Rows from block 4 of the image encoder of a small image captioner, named by matrix and row number. Rows with one number belong to one channel. Each number is 128 + 24 x the weight over its row's rms, rounded and kept within 0 to 255. All counts start at 0. Numbers have three digits each. After the name is the row's rms in percent of the matrix's.
After each channel's rows are labels from the 100 images, of 14848, where the channel reaches its highest value: "top examples" is what is common among them. Only what is clearly more common there than usual is listed. The data: photos with spoken descriptions (Open Images, Localized Narratives). In brackets: how many of the 100.
# convs0: expand pointwise conv (encoder.blocks.4.convs.0.weight, 192x48x1x1), inputs 0-47
# convs1: depthwise 5x5 conv, stride 2 (encoder.blocks.4.convs.1.weight, 192x1x5x5, trained with AdamW), a 5x5 kernel
# convs2: project pointwise conv (encoder.blocks.4.convs.2.weight, 72x192x1x1, transposed), outputs 0-71

convs0.43 087:128158128128162112128139202128128135080148117170128172145128128128115169125150101128149128128136128096141128145090161122149112100116160119169158
convs1.43 101:106119113081096112097109089097106090141133136118131151152148091135141146151
convs2.43 087:128132171149098108093089136128114127128101189120128151085128128128142113113172092094079141106095113129140153069141128128128118135109128141117083128099128128073165101102105128128107128113143134110128097111098128128160
top examples: text has "red" (25)

convs0.80 096:097120128156117154097112110115128179073093128163128110128113139120101115144150109103130119082123063168168141128114128116128088128128128117139128
convs1.80 099:147116092083108149147116087099133160141108105128154159126102116139166148113
convs2.80 107:128153155128114153116128173103128128104080112118097128118161147118106105141183128154128102122112149144114147132128149131157085128128203128128135163087118128139161105143182143161151113139128098140164113109128128153161
top examples: text has "wall" (40); text has "holding" (35); text has "man" (30); text has "woman" (25)

convs0.17 098:128136095128128153090163139173128128128123144134128159128149106120164089140128082128092128128078163165128158114135128138128128118157122074161094
convs1.17 094:104109119122114106101144141138094109149182156102116154185146125120138148131
convs2.17 101:099135188171159110128171128149102128114138125128114128128099148155144128138105131086162099106099121128119180119090155126112128091157128097104128113128132152165164122117138120155107112128095128128155128151175071128114
top examples: text has "sky" (71); text has "trees" (56)

convs0.182 124:144088104157103129098185128153128169112126093154142126090170108155099150103128128140130128144122128142108154175139122090119128141155148128160158
convs1.182 098:131152127145155154139145160154133156147145160133154168162142118142167165154
convs2.182 101:092157072109148128128155098167101138140128146101115146077128128159098091147128159112150128138128120169111075128128128128104128119128128114128165164160116085181128128130093100128180106143132153147128126128104119126104
top examples: text has "sky" (80); text has "trees" (58); text has "clouds" (37)

convs0.82 111:114137107113098096128098127061109131099130130076128128152138155122148155112117103138147104108108160178155171098117128128137128128128136093146093
convs1.82 096:128138118109133143150138139125133156185178141134160187152129129144148146119
convs2.82 119:130075100160133061104158121133128108133128144128109101128103164135142106134182144110128138120097158128093141134098128105100173144087128128134136144135166111128139188128177128128136142128128133098128164152089128120144
top examples: text has "trees" (65); text has "grass" (28); text has "plants" (27)

convs0.6 141:107138134133135153103084134151156147069160123096128091145164167128102143162141170084128123108118128159171119127094128122128120121154135116114149
convs1.6 098:153170130111108166166136115122147160159138130141164174144120136149157139114
convs2.6 100:128146139118153139131128128082143103086128105138128117103128099108157171172110128168123128128128140176106101088128128142117128128130128128114090128128128073153129108134154191128144128155145171117128139076111106102182
top examples: text has "wearing" (35); text has "man" (32); text has "woman" (25)

convs0.10 124:128128128122087121138103128096182156116145151077159077132115118133151151122110103131119143078140100128132144122133151134174105101128128076143128
convs1.10 099:132132135148135152163155165151137154180169145128127144133118118095094100104
convs2.10 098:132128101128128106128128106133128154154133122128128128108088128128111128058109128128128112148117098118139121143085128128091128142128076115128155128139154128095098128103179128104088105128160166128128154127041128099162
top examples: text has "people" (61); text has "standing" (48)

convs0.121 073:148128095145128141125087128142131082128128083110141102115186139085187128128128101116136078128158128128157128143119128116161128128113100128128170
convs1.121 092:116126103120143126108075111123192169138169158129128109110129127154130134130
convs2.121 087:085128113128110073105128178167084090139128180106135128128128128144128128165171107128128128116159128106116123113128100128145152099111128128128132089103128128140135123087128128128181096109111069089128140099126094108137
top examples: text has "sky" (66)

convs0.116 107:120130128124137095104128084128128152128101162143128128110128128154086095159160106128130070167116128170111128128138128128178128090135128156142179
convs1.116 098:108119142162128122138161167144137149177162149129151168174143125128147141130
convs2.116 097:089128128144112118128128120170158128110128128128175128139103101138143076161113128144128175168152148139128128171122105149118149146128128128167128111109185074153128187146128139148128110128112128149139143128128075173125
top examples: text has "woman" (27)

convs0.1 094:128153128159090075128125128128115185142099128082154128128143128128139091144172139142128093183123128145112128128128115162128128174117128100119098
convs1.1 101:132137141149127128149147142109131141165152110154152154159126121098092085074
convs2.1 098:125133128128128214144105164126137128149129111128128176145128144113091119087131098102119145126093137173146155136153135102128128116108151128134150128105127111106096129124150085106100128117080128080175155128128101141159
top examples: text has "grass" (74); text has "trees" (60); text has "ground" (31)

convs0.132 088:128128090093128098128123085128097128128128109026131149126128128128128141128128128160128128130128138121145194091165124141128128156128146119136128
convs1.132 099:118128135133131089118136151143087106148160154077094138164160099109125136133
convs2.132 111:125094110128106098103146160097153134128064153118110128128128170106160121116161161111157128128064117153128162154128128097128141109092135165128117163149089128128128128151140115128128160092128128128104148113158150078152
top examples: text has "plants" (33)

convs0.87 095:124165093126094128176128110128128171128079128128123149104140147158171156118146167124128128162094128099095128158143151160128128128128128078152128
convs1.87 095:099097098095112107124099113122140144151146125154149168163146143141163168132
convs2.87 093:094144128128126120114107128128072128107107128088100119139177140095116116085146081107130109128115155110166140153160143128096121150165161128105097142145149128096109128094088112167110116161106128155178103117125147149124
top examples: text has "wall" (48)

convs0.100 075:128128128086165136158128128128128128131128176128144128128128167128128128170128128089110152128128128117128220106118149138179157128128166138128104
convs1.100 094:112098094071088134139125102113146156152149126127135153163148123130151163131
convs2.100 096:128111128151128095133134099120096128078127128097128156152128123149134128132143166128128086151128163115125128128162128128128102128094127107100128113104109117095128067082053128128128119128196131104136128156170146128153
top examples: text has "woman" (26)

convs0.21 106:158135136131128107165169171140103109128106159118119128128128128164149054117151160149116128089128102128084128128134137168134126101128157102128099
convs1.21 098:126120106113097123145139118115127158173152124123154181175138121136168159134
convs2.21 114:095093182137119109148097128128105128115128109101128128128077127128153128153128159138086101128076139142151101128128128204098128095114128128136113111159128108129140106158128082156146151181128128094128131142155128128098
top examples: text has "table" (30)

convs0.2 090:196117098129128157109128110122150160157137128140136188128138158113122128100105154118109128149099149125085107094149153180128158114149140128128129
convs1.2 095:092139152134120087128154157134103137163164115105143165154117099149163142120
convs2.2 090:098128128148128128115152111110148128150117161144128133106120128112110095197152115152168148161073185162128128128139128112139092122128156128118128123128166138168081128138128154147136144106097128153128128090163105168093
top examples: text has "text" (29)

convs0.147 097:128140128128069128128098167143128117112092092128128122114128168128146128140096128161080138128128128120157069167128128153128110128128161101183128
convs1.147 097:130115085104126100093114151143104112152167156106124163170147117128154149133
convs2.147 096:128114099128134128173174142128128088088128172128128117077128156152090128128131128113064112128156070132128164128126128128149132111108128137128182128106167128104128128145121129128140152097151128188128128146118164147104
top examples: text has "red" (25)

convs0.32 104:086128160128103139128149143128180128086113108121128168147098100166128128167146171147128103128112114119151128126154142104185128128128149091098128
convs1.32 096:139161163168144126142143149143122109104114116112092080099119130109088099126
convs2.32 112:119144120138085093167105101138111143128128163138128086128128128131086175105127119128173153143128142150112156128119128128128089115130153104144147109125087128112088154163119128097129086134178139102158097161125093126177
top examples: text has "standing" (53); text has "wall" (46); text has "holding" (36); text has "wearing" (34)

convs0.152 117:106128123161145126171119145161099163128132128152149110106167128146169128169128134113128128116090084165183128128128135128184101154128110142128134
convs1.152 101:126138157144131133169160157132136163174155123162172156139124123136133097107
convs2.152 101:128167144084150145164098128079128114128128092091102157128128140107128128128128174128128155106151198108155123102137176156128113152119148135132128148157130128136192111128164139128125089142139111151128126174128128124145
top examples: text has "man" (35); text has "woman" (25)

convs0.68 099:128094130142090107089101128143128128128128128101130166091153117128128146076146128128146117128140128105160210128141122128128099135163098122174128
convs1.68 097:128129178185137139161163162164139152156147111121131141145120128114126138102
convs2.68 083:148128175174155157128128117104084128153162128106128148128128105145107086128151180126128169128100119108142100141109139101068093128128156128128144193118096128128120086128132149128128128162125128145147128141076112128128
top examples: text has "trees" (75); text has "sky" (68)

convs0.51 124:095116103134128167189128152139179129117106165128154137092128103133143128121152129112128096143121128128151201152146133097128120128087133128128105
convs1.51 098:130142143137126145167159151129153163169154135147151172163138124155159145139
convs2.51 103:089175168128143079164128114160085128161128115128128166058116128131104146128128128125110115127126128127185142128128086112128104171112155162125113128083128128093128150128128127128138128141180128118094151128128128161128
top examples: text has "sitting" (36); text has "table" (33)

convs0.130 130:103140128128128151081151143158157134123165145100128128136128101097165099128128098128183128105119166156155158150128133128150128130128180113176152
convs1.130 098:115126136124135132125139141116141141169183124149156170175159142139154163145
convs2.130 107:128056128147138100128156128128128128164128108128178128117097149176128111162128165112161132087169112144167128128066128128118120140093103132128128140128118091128142103133185121107147101157120090128128146150133128128128
top examples: text has "trees" (87); text has "sky" (83)

convs0.137 104:162127175137133128128126128128111138137128139114128128120106172082145165128111128128128128164111128155128128169173160155154128094128089081069128
convs1.137 096:132155147153142141155162163145142138159153139120104109120124110099089078104
convs2.137 119:120128128142097116145138152109149163118135113069107128085128100128075128106071115095152132095128108073128084128141128129128168128137101149128101112144119161128164144145148128117139168154128170084128121151128128152145
top examples: text has "wall" (40); text has "table" (35)

convs0.105 095:105102091120128107185148128128113128126128117059102128128142155178114163095133135128096128160126154107128128152159128114154128157090128124103154
convs1.105 098:140142145130128144158154128114159153138114086147147130087075138139109097092
convs2.105 099:152128128118128128178128128128168128106128152128106128128137203128109149128120147106150096157086136124147116176142128084128167103147128128148128153084139128119148150128116128141128082082092113120091119170159153128162
top examples: text has "grass" (33)

convs0.76 075:128128095128144138104128135128131098098128128100128116128173207089185128128147128156128099135147112090128132128107159139119128081114128099128100
convs1.76 094:160183184194138150137137122130116121127120151107124140127123119110118122132
convs2.76 103:169151140155170169147161128088128172138147112093098108128096128144113152128128143128150093104128090131119128172144128128128128146093153159153104131111163144150050128098114146107159104128102166128128125140135128128135
top examples: text has "sky" (54)

convs0.77 140:128124124128105117177174151124128129156128128106154101128128121155152101163169106130163159128102091073128100132109147088098100114149122119148149
convs1.77 097:125157144136152120144172167156118148165175160127143161143138114144146113109
convs2.77 093:128128128128134094128115128128128128078130128092114128118124145128128128102106088098150105057157094145147116161128139158128128128144206185081139128104128092125128128128128128106150121128128111112128143190128128154094
top examples: text has "table" (31)

convs0.84 097:158094127166128128131110128147152187128138105128124080104161128099174111128133128102096128159108120162136128128139152108107085150128102086143102
convs1.84 099:097083093109097105114116106109146129156164153140151169150128132149147150136
convs2.84 101:147098128128092150090054136143158116128121126121114136166087137155128128107133165128112107128128128068144137111131128128128128128119127089128095128119128117089101090099136128189182099143112101163128128128128106130162
top examples: text has "wall" (48)

convs0.111 119:141107126123128136128100128117106173168128108121162056128094148128129102102162116140092128117171141128145154114128128128180087146128108148155128
convs1.111 100:107122130112106129144137142147153149157180163138158175177147121132143144130
convs2.111 101:181108147098114128106106128176123140130154105128128105160106128106108107137128180148128090128152161108128085128097128149128105151128128101128128089128128082094107169153128128129082128108114165138128158164128128168091
top examples: text has "people" (44)

convs0.166 082:128128103128157129128128183128128123160126078084128123113171103155128128128140128143128094128086111160088128112154167128106083149128174144128115
convs1.166 096:105097104111097116092100127108129117153167123147130170180135131127134142097
convs2.166 064:128082156133061174128068128128128123106128128103104098143075134128128128128128128128121095128156128128151140072153097128128139129125128128140128108121128128128128128128084177145071152128092128117130123086162128086128
top examples: text has "table" (30)

convs0.155 097:086128091086159097153113111145149163116107150128128139128087128160109127128103084116096128102128122128121128128128143092128136095092067128094120
convs1.155 095:121100107117122121112099090107135130125105096141162167153139130142159173168
convs2.155 110:128128107160122128093141128128155155128065125070142128119135128073117162090139128128128128095128136144120128128128170122128128136121060108128116138096111182130106106128128150147104102128142134109200128128153120150100
top examples: text has "standing" (52)

convs0.65 115:166127104100088175102172138147166123128128111108155143095128191122154138133120117092125128174134128120133111128128128159128169128155128098117105
convs1.65 098:126153178163143120144168168140117129147162168124134151146141129146153157128
convs2.65 101:123156180149155128110150111128128128124103131130099076077110128149106090154106128107201125119128110128128128128121103120128147111166145141124128120179128128128128128158070092126128157105127109128103093128128128189119
top examples: text has "white" (31)

convs0.186 080:105141111121171153128056171128169126137082123149128128109128128128087105128113179128128128128128128109128158128139141114111166171128102119166128
convs1.186 094:156164159111100165182148121118146160132122120128108113108123095107113094131
convs2.186 092:124128128098128099128129129169128128139128142128128117142160190128108152107100136098168160088128110102122111105159128151146128128162145092194091136118128128128087143128128126120128186084122131114189128128153155115121
top examples: text has "man" (31)

convs0.189 090:178138096138134145128150128092134128104166151128128144127153128169094147114128136128128105141098099120117069170128128141114142163128164111187120
convs1.189 095:112112095107117106109101102116141139136135116139156185158124124150179158144
convs2.189 113:146134091146116128089128122112128115128128148128086103156138092128128128146138101102170092127114180076128149098164152128080128128150110149123128156127146099128152123128128084159159172117128109102095115147075154128145
top examples: text has "road" (32)

convs0.157 100:128075104128128128128108142115160128128128143113167113184108110117128141153128128128128073128095089169084128101106137104128114128173143128113088
convs1.157 100:126136139138119118128175171127123152186166141125168171142151124127128119134
convs2.157 100:118128144128128115128140128128128081133090155138160144128144128145128128104107139181099162133126129103077143111128150143149128128099128121128110128077123143147097066156147128171128113098146078128105100168077128171128
top examples: text has "holding" (44); text has "wall" (44); text has "two" (31); text has "wearing" (29)

convs0.67 125:137128116104128128158146128095111174107096130089152143118196128144137178144128128157097137128111159128098121107096079128128128139128120109112086
convs1.67 097:134147149136124139143163152138138140163180160114136166177158128126154143116
convs2.67 114:140104103147128128128128128137070128128106128084128136128090128111158095102112128128128182156120167148145155170128100057128167128128144108108103128125128167171128155128150103128152128128090112163147104161100136128128
top examples: text has "trees" (60); text has "grass" (56); text has "ground" (27)

convs0.187 084:128148120087163106118117115151185128128109100128128128159081119128128114162164101128080121102145128128128166128089148085151153155142124093128128
convs1.187 103:136142145065097136153150100086115153152129086136129147140103119124136151115
convs2.187 086:104096148128161148134095119135171156110145128130151161128153093166111136128128121088164128091093123108117128189128161128122128118141162128128158128046105146128112128108128136128138153128128133141155128077128142114172
top examples: text has "wearing" (30)

convs0.47 092:150155159053110128134096128107128128145128169105128153087128128128126110115114121109128128128141183128135128152088150160152128176128114128105169
convs1.47 095:119150178167140122164171156130151139137123113119111107096110108104096108130
convs2.47 088:128141142188120162130137128103158128128113151146099150109113096128112167131170082168077128128128202148134128161128128140164155154116121114154088151156128140130128137128128121128153166146128071124143128153109123128128
top examples: text has "wall" (42)

convs0.135 060:084118128128128144175128104166177135128078128075174128109128128170128128177128128128128103098128128151146128155096110128128098128128128128145159
convs1.135 102:082079128147112097101142138103112121154143107089122161135120094135133120099
convs2.135 076:128128128155108128120128167128138163105176141150128128143139128139104128121109137124121128107128153109092174118110128135128140088128209177128128128128107128197111114134109128128128157128128098121142090067172106128154
top examples: text has "wall" (47); text has "holding" (44); text has "two" (37); text has "wearing" (32)

convs0.161 081:125128128128163177128145128128111104128128169173128143128074128151169099128122145081128082128138128103151175151129153128128128143098128168128158
convs1.161 100:135136129111121123137124090099107097097100089103102100089090109115122118094
convs2.161 089:184112084103102151129179155101133079128115165177167128082128160128106128123087143103101128153116128128108128094093128128072117128128128128106142107151141141128124133144114109144112142177128126099128104146146110114128
top examples: text has "grass" (26)