config = dict(
    encoder_arch='efficientnet',
    model='image captioner',
    train_examples=101725,
    decoder_layers=7,
    decoder_norm_position='pre',
    decoder_kv_group_size=2,
)
Rows from block 3 of the text decoder, named by matrix and row number. Each number is 128 + 32 x the weight over its row's rms, rounded and kept within 0 to 255. All counts start at 0. After the name is the row's rms in percent of the matrix's.
# proj: attention output (decoder.blocks.3.attn.proj.weight, 256x256), inputs 172-255
proj.3 096 [142 106 176 153 100 103 128 211 143 132 128 151 191 160 173  81 128 104  75 112 128 150 128  87  91 154 165 128 140 128 166 117 128 129 128 128 155 115 142 128  69 145 107 160 143 143 104  81  92 118  81 128 108 188 167 128 161 128 106 128 128 128  85 176  97 166 128  78 143  67 116 148 160 128  91  85 134 128 178 104 182 164 128 192]
proj.4 097 [128 123 139  82 141 172 147 128 184  98 128 146  94 144 128 128 157 128  81  81 174 161 194 128 128 128  58 128 115  97 150 103 153 128  61 112 128  84 109 192 128 141 164 144 143 128 147  82 128 128 124 169  90 128 128 101 171 159 128 167 147 192 128 116 182 157  95 128  97 128  74 159  99 128 161  91  41 111 123 128 156 128 128 128]
proj.5 097 [ 91 165 137 152 128 128 128 128 128  93  90 154 128  74 158 155 128  92 113 128  87 166 177 142 128 128  95 162  87 128 177 128  97  90  97  95 128 128 113 144 127 121 143 137 128 152 145 116 128 128 144 128 128 149 138  77  84 117 128 128 149 122 128 103 128 182 150 128 128 211 207 128  83 128 116  66  77 112 128 128  82 128 107 111]
proj.6 101 [128 177 118 115  68 178 151  81 120 117 128 154 128 128 107 128  98 181 128 128  75  94 103  99 154  80 115 131  70 185  51 147 149 128 133  86 147 128 120 139 122 214 165 104 128 128 128 182 164 128 128 162 103 116 138 155  96 162 128 185  77 143  62  91 102 128 131  56  94 163 128 128 105 128  99  95 157 154 185  67 128  81 103  85]
proj.7 107 [ 97 154  89  83  95 128 166 140 128 178 138 128 156  67 118 128 128  57  31 142 108 128  97  43 143 128 118 128  79 128 164  85 178 128 136 139 123 190 131 173 128  75  68 195  96 128 200 128 144 158 128 145 198 144 123 161 137 131 141 128 175 175 128  93 138 162 193  94 128  89 121  48 167 128 128 139 111 128 105 109 112 149 177 128]
proj.8 102 [118 157  97 205 128 171 144 167 152 128 147 183 155 179  81 161 128 102 128 166 128 102 119  91 128 128 128 150 128 144 122 128  59 110 176 125 161 162 128 130 119 128 214 148  95 128 122 150 108  59  93 116 126 139 131  94  46 128 104 128 128  94  83 167 176 128 128 128  69  98 101 128 149 100 128 170 106 168 128 128 115 156 128  65]
proj.9 098 [128  96 128  68 128 128  93 128 150 155 122 105 128 119 128 128 128 165 195 128  85 128 179 212 128 101 153 107 128 128 128  86 128 111 145 161  96 128 132 128  79 154 163 196  88 128 128 128 101 128 128  46 128  93 128 124  51 144 128 169 134 199 128  75 128  85 128 128  64 128 128 108  96 104 128  91 128 117 128 101 187  96 150 205]
proj.10 099 [208 151 127 128 128  70 113 118 116 128 121  94  87 150 128 154  99 162  82 118 128 136 166 136 128 157 104 128  66  72 128 149 128  97 138 172 131 143 128 128 151 154 114  23 165 139 128 128 169 113 168 156 128 100  56 148 184 128 163  84 141 138 166 128 156 181 104 128 160 164 140  64 176 128 116 128  77 110 171 125 168 164 151  96]
proj.11 102 [128 141 128  83 145  82 198  80 108 190 157  94  96  81 104 128 128 147 158 128 146  90 152 128 123 143 105 102 128  71 156  86 128 160 128  96 128 128 180 163 163 117 118  86 142 174  91 136 139 174  74 156 139 143 128 128 152 128 123 128 152 128 168 128 128 153 103 128 163 143 161  56 128  92 145 101 149 129 128  77 212 165 106 106]
proj.12 106 [128 148 128 128 163 170 101 160  90 165  84 166  47  78 122 128 108 152  91 105 128 128 128 162 128 143 220 100 150 200 128 142 128 123  82 112 141 152 166  97 155 175 164 143 180  89 128 111 128 144 155 219 128 106 137 163  93 128 128 171 128  86 128 184 128 128 134 110  94 128 181 129 150  90 128 116 128 128 128 128 128 128 128  85]
proj.13 104 [128 114 128 121 128 162  61 166  93  75 128 177 110 111 113 128 191  39  91 128 128 128 181 128 128 128 150 213 120  99 128 128 174 128 128 135 128  67  88  94 157 128 128 148 110 114 128 167 128 106 156 143 128 166  55 128 128 141 160 190 119 161 175 116 101 151 105 128  57 104 143 195 128 128 100  68 128 180 156 105  65 136 185 128]
proj.14 103 [ 85 128 106 146 128 160 149 217  64 128 106  65 111 147 128  86 128 128 102 160  69  80 128 128 128 128  74 169  89 146 128 186  91 149 128 128 147  72 122  72 128 103 140  85  83 130 198 128 142 128 173 174 128 171 118 128 128 105 178 192 156  82 138 112 169 164 128  94 171 128 128 108 128 128 183 192 128 128 128 113 128 141 141 128]
proj.15 100 [172 154 124  97  66  90 191 128 128 128  75  94 146 179 128 128 128 103 205 128 128 215 128 151 145 128 185 173 128 140 136 128 128 140  88 202  95  99 128 155 128 128 176 128 172 128 143  99 114 108 128 128 102 117 144  80 128  91 113 104 105 128 128 150 105 128  93 128 112  73 156  71 105 128 189 185 128 128 170 102 138 144  69 147]
proj.16 096 [128  39  90 128  77 128 120 158 158 110 128 117 104 107 172 128 109 168 103 128 128  60  70 128  94  90 150 128 128  77 128 128 101  88 130 163 171 117 175 141 158 128 128 128 128 125 149 128 172  51 175 100 110 128  90  97 149 146 137 112 127 175 160 128 144 128 128 155 128 128  48 128 128 128  82 148 118 100 164  98  96 153  63 147]
proj.17 107 [107  31 128  89 164 156  74 128  82 128 152 152 184 109  62  97 112 128 128  97 114 136 128 128 128 106 204 114 131 128  82 128  70  92 128  97 161 142 105 136  80 146 153 128 100 128 128 158 103 156 128 152 128 151 128  96 106  85 111 128  95 128 128 149 158 144 128 128 184 128 106 128 139 128 128 128 213  97 128 116 128 137 150 128]
proj.18 097 [ 80 100 128 128 124 157  74 157 128 115  73 128 128 182 139 128  70 171 180 177 105  76 110 113 128 128 128 120  78 173 112 152 128 173  64 128  78 128 128 164 168  86 154 124  86  87 128 201 185 128 141 128  96 100  95  90 163 128 100 160 172  77 109 128 166 105 105 116 132 136 128 128 101 114 128 158 128 128 102 133 152 120 128 107]
proj.19 094 [175 128 134  41 128  23 128 162 151 159  98 128 128 103  87 185 128 125 145 128 128 139 159 128 167 142 147 161  57 142 128  73 182 128 163 178 128 128 186 148 128  80 148 128 177 158 103 128 128 141 116 128 128 162 113 160 149 147 163 107 166 128 114 149 164 100 128  66 143 192 128 128 128 130 128 170 139 128 128 168 128 128 128 197]
proj.20 099 [128 197 128 117 163 110 101 128 106  77 154 128 136 119 128 161 109 128 128  76 167 166 128 128 128 150 180 128  92 152 128  87  97 128 128 184 143  61 145 125 128 105 146 166 163  51 107 169 128 128 128 101  59 128  81 128 128  93  98 142 140 128  91 101 160 114 151  69  95 128 150  92  70 175 117 147 128 128  93  70 128 181 167 128]
proj.21 091 [128 182 133 218  83  83 134 157 103 160 128 128 115 175  87  63 156  95 151 100  81 153 128 182 126  88  99  97 128 154 158 148  89 117 128 168 128 116 151  84 165 114 128 105 146 114 108  82 111 171 140 128  71 209 126 212 143  85  99 141 110 203 167 155 149 128 112 152 128 101 128 158 183 128 165 185  85 164 150  71 182 128 128 128]
proj.22 100 [161 128 124 128 168  94 186 162 109 169  91 112 176 128 132 120 146  94 220  78 146  98 166 109 128  99 167 122 109 104 141 167 126  86 151 128 198 164 128 128 157 162  92 128 105 128  75 147 123 103  97 128 109 118 128 184 128 162 128 188 128 128 128 106  96  54  62 128  45 128 128 128 224 128 107 128 115  77 163 128 128 167 134 128]
proj.23 094 [128 152 128 100 119 128 160  67  70 128 166 176 128 128 228 140  85  74 103 158 102 115 101 108 128 128 145 102 128 128 128 128 147 116 128 128 128 128 212 154 128 169 154  54 128 141 128 100 118  99 128 128 128  90 128 158 156 138 128  79 128  77 138 118 128  68 128 150 159 139  52 150 204  81 192  86  81 128 128 128 101 103 137 179]
proj.24 101 [133 128 134 152  91 128 128 194 147 161 128 144 179 128 154 128 174 128 140 128 128 128 136  91 128 128 128 118  95 156  94  94 128 166 124 142 128 128 161 128 173 224 128 176 138 228 128 128 128 128 110 128 181  84  53 128 153 115 128 192 143 181 179 194 100 128 165 107 161 123 128 128 128 128 117  74 146 108 119  92 139 142  93 130]
proj.25 092 [105 111 115 128 138  61  94 136 149 128  51  92 156 141 171 128 173 128 128 128 156 128 128 147  62 128 155  75 148 128 128 180 128 137 144 128 128 128 169 176  87 128  85 128 128 113  40  79  76 108 160  89 128  59 103 211  80  51 128 141 128 134 128 128  85 169 128 128 181  95  78 128 128  89 165 128 129 158 128 182 173 128  58  68]
proj.26 104 [100 128 131  98 174 107 128  99 153 128 124  96 166  92 128  97 106 118 113 128 165 153 161 128 110 107  91  73 128 147 133 128 128  98  91 151 157 151 135 128 159 168 105 197  83  84 128 166 136 135 106 101 162 128 128 109 112 181 128 174 128  50  75 127 128 177 128  82 128 128 163  96  86 168 107 152 127 121 128 115 141 139 128  98]
proj.27 097 [145 128  94 128 157 180  61  61 128 164 107  75 161 165  71 163  94 128  80 179  77 158  95 156 196 128 114 128 128  92 120 132 157 128 113  88 165 149 158 155 129 156  78 142 129  97 128 142 180 128 108 110 165 131 128 122 139 128 189 116 183 128  94  84 136 125 128 128 128 165  93 114 103 174 158  87  96  92 128 212 128 158 110 136]
proj.28 108 [100 154 118 103  77 111  95 159 140  94  79  83 115 128 128 179 128  98 153  80 131 108 218 101 160  85  85 100 151  95 128 128 166 154 128 155 128 128 143  75 128  89 191 128 170  85  88 128 122 133 109 119 132 148 117 167 150 128  57 128 128 167 121  81 128 128  99 175 128 128 173 143 128 155 117 128 113 172 123 128  86 141  84 128]
proj.29 106 [178  80 166 162  81 115 107 197  55 164 128 161 141 128 172 140 128 187 128 160  87 128 189 148  63 174 178  75 149 128 123 141  92 128 128 128 128 128 128 128 128 128 128 128  82  92 128 128  72  92  90 109  89 128  95 128  84 148 104 196 161 128 151 128 199 128  76 164 128 120 137 145 128 181 128 128 114 161 105  57 206 142 128 128]
proj.30 103 [165 210 121 108 128  31 189 108 128 150 128 130 128 128 128  66 128 185 128 103  87  82 128 148 112 128 128 150   8 105 108  95 167 114 172 128  98 128 174 128 113 109  91 128 128  43 128 105  81  96 128  86  72 128 149 198 128 166 128 128 107  73 128 128 130  76 143 128 128 121 108  98 128 147 174 133 144 171 171  92  69 169 141 101]
proj.31 092 [128  75 144  57 149 131 166 128 123 128 205 128 128 128 103 128  30 128 157 161 103  93 157 167  96 151 118 139 170  69  79 164 191  79  94 146 148 175  82 156 128 106 102  89  90 128  93 118 135 149 165 173 145 128 166 138 152 128 110 189  89 145 123  52 128 115  93 127 110 153  97 169 176 128  79 128 128 121 128 128 128 128 170 128]
proj.32 103 [109 146 157  86  66 116 128 152 128 152 128 141  95 180 165 185 154  73 180 158 128  95 156  68 111 132 198 168 128 147 158 142 128  88  94 176 172 128 100 170 129 119 128 153  88 116  85 192 128 128 173 128 128 128 128 174 181 128 128 131 187 154 161  90 143 131 163  98 143 102 228  86  71 103  89  99 169 173 204 143  92 155 128  73]
proj.33 092 [156 104 128 128 181 214 109 101 128 134 146 197 165 162 128 104 202 128 182 185 154 159 178  87 163 189 155 149 128 160  96 128  75 128 105 128 196 204 211 128 128 163 128 128 176 128 119 128 141  87 138 116 128 128 128 128 108 128  71 128 128 128 194 172 128 128 128 128  96 128  81 128 128 113 128 103 197 152 128 128 150 101 114 128]
proj.34 101 [106 128 174 156  76  81 128 122  71 128 158 100 128 205  93  75 114  73 128 159 148 128 128 128 128 128 117 128 166  92 105 171 152 144 128 128 128 146 128  96 128 113 155 128 128 153 107 190 176 110 160 128 142 137 110  99 133 128 156 187  69 128 129 128 180 128 128 138 148 199 128 128  76  80  67 128 128 128 123 107 158 128 107 128]
proj.35 102 [160  90 128 158 129 147 128 137 128 128 128 128 136 181  88 123  80  95 128 128 128  77 102  80 115  82 128 107 178 102  82 128 128  81 128 120 137 128  90 112  62 100 128 128  80  99 120 127 128 128 183  77 128 128 138 128 135 128 128 163 114 128 128 182 166 182 141  59 110 169 128 160 120 128 185 118 144 152  84 155 128 140  97 128]
proj.36 099 [128 128 107 109 174 160 132 128 152  91 128  82  94 140 128 106 200 108  99 197 135 128 157 156 137 119 134 144 133 128 112  73 125 166 128  73 143 128 154 208 128  88 193  92 196 128 128 128 194 132  90 128 128 128  95 108 174 130  67 119 122  60 128  51 159 128 128 113 110 167 179 128  71 137 159 180 128  88 128 128 128 128  51 126]
proj.37 089 [128 137  85 190  67 128 128 128 184 166  71 128  27 128 128 128  92 113 181 182 149 128 128 136 149  54 166 128 114 166 101 115 128 128 180 128 164 109 128  83 128  86  91 128 128 128 137 162 146 148 194 128 123 128 183 154  51 163 128 116  88 128 156 103  73  82  84  80 168 128 150 128  68  98 154 111 128 128 197 128  66 128 147  61]
proj.38 102 [152 180 143 156 158 128 128 128  90 152 207 108 128 190 128  87 188 128  88  67 133 107 186 105  80  98 128 105 145 144  77 137 128  66 128 166  89 128 145 114  73  87 134 128 146 110 128 115 128 128 128 128 155 177 116 128  91  73 123 128  95 150 128 217  71  51  89 128 128  99  79 131 128 141 144 128 185 149 128 128 165 115 128 128]
proj.39 101 [ 93 110 185 159 128 118 112 128 149 134 128  77 181  79 127 128 116 165 149 128  87 148 128 128 128  98 114 155 128 107 172 161 160 128 128  75  61 154 122 128 203 179 115 154  81 146  53 163 150 136  97 149 107 128 128 128  62 147 128 128  77 128 128 128  87 114 106 219 128 128 167 196 109 156 128 128 127 128 160 128 128 136 170 128]
proj.40 098 [ 92  99  97 166 219  76 113  99 128  97  74 128  90 128 109 161 128  75 128 105 128 162 111 128 128 117 114 138 128 128 145 128 128 129 128 128 128 107 101 114 145 128 129 159 128 128 115 128 175 128 101 143 128 128  73 139 176 207  74 128 149 128 128 140 107 187  60 109 128 206 128  74  94 160 105 168 128 128 107 128 122 128 128 128]
proj.41 094 [128 168  67  59 128  77 186 107 146 128 189 128 128 134 166 128  99 112  77 128 156 128 113 145 159 151  72 113 128 128 163 128 171 118 127 170 128 128 128 128 161 116 128 192 128 128 128 128  64 151 167 128 100 153 136 128  91 128 130  99 142 101 171 175 102  76 175 128 113 184 190 190 128 142  99 147 174 151 189 166 128 128 120 150]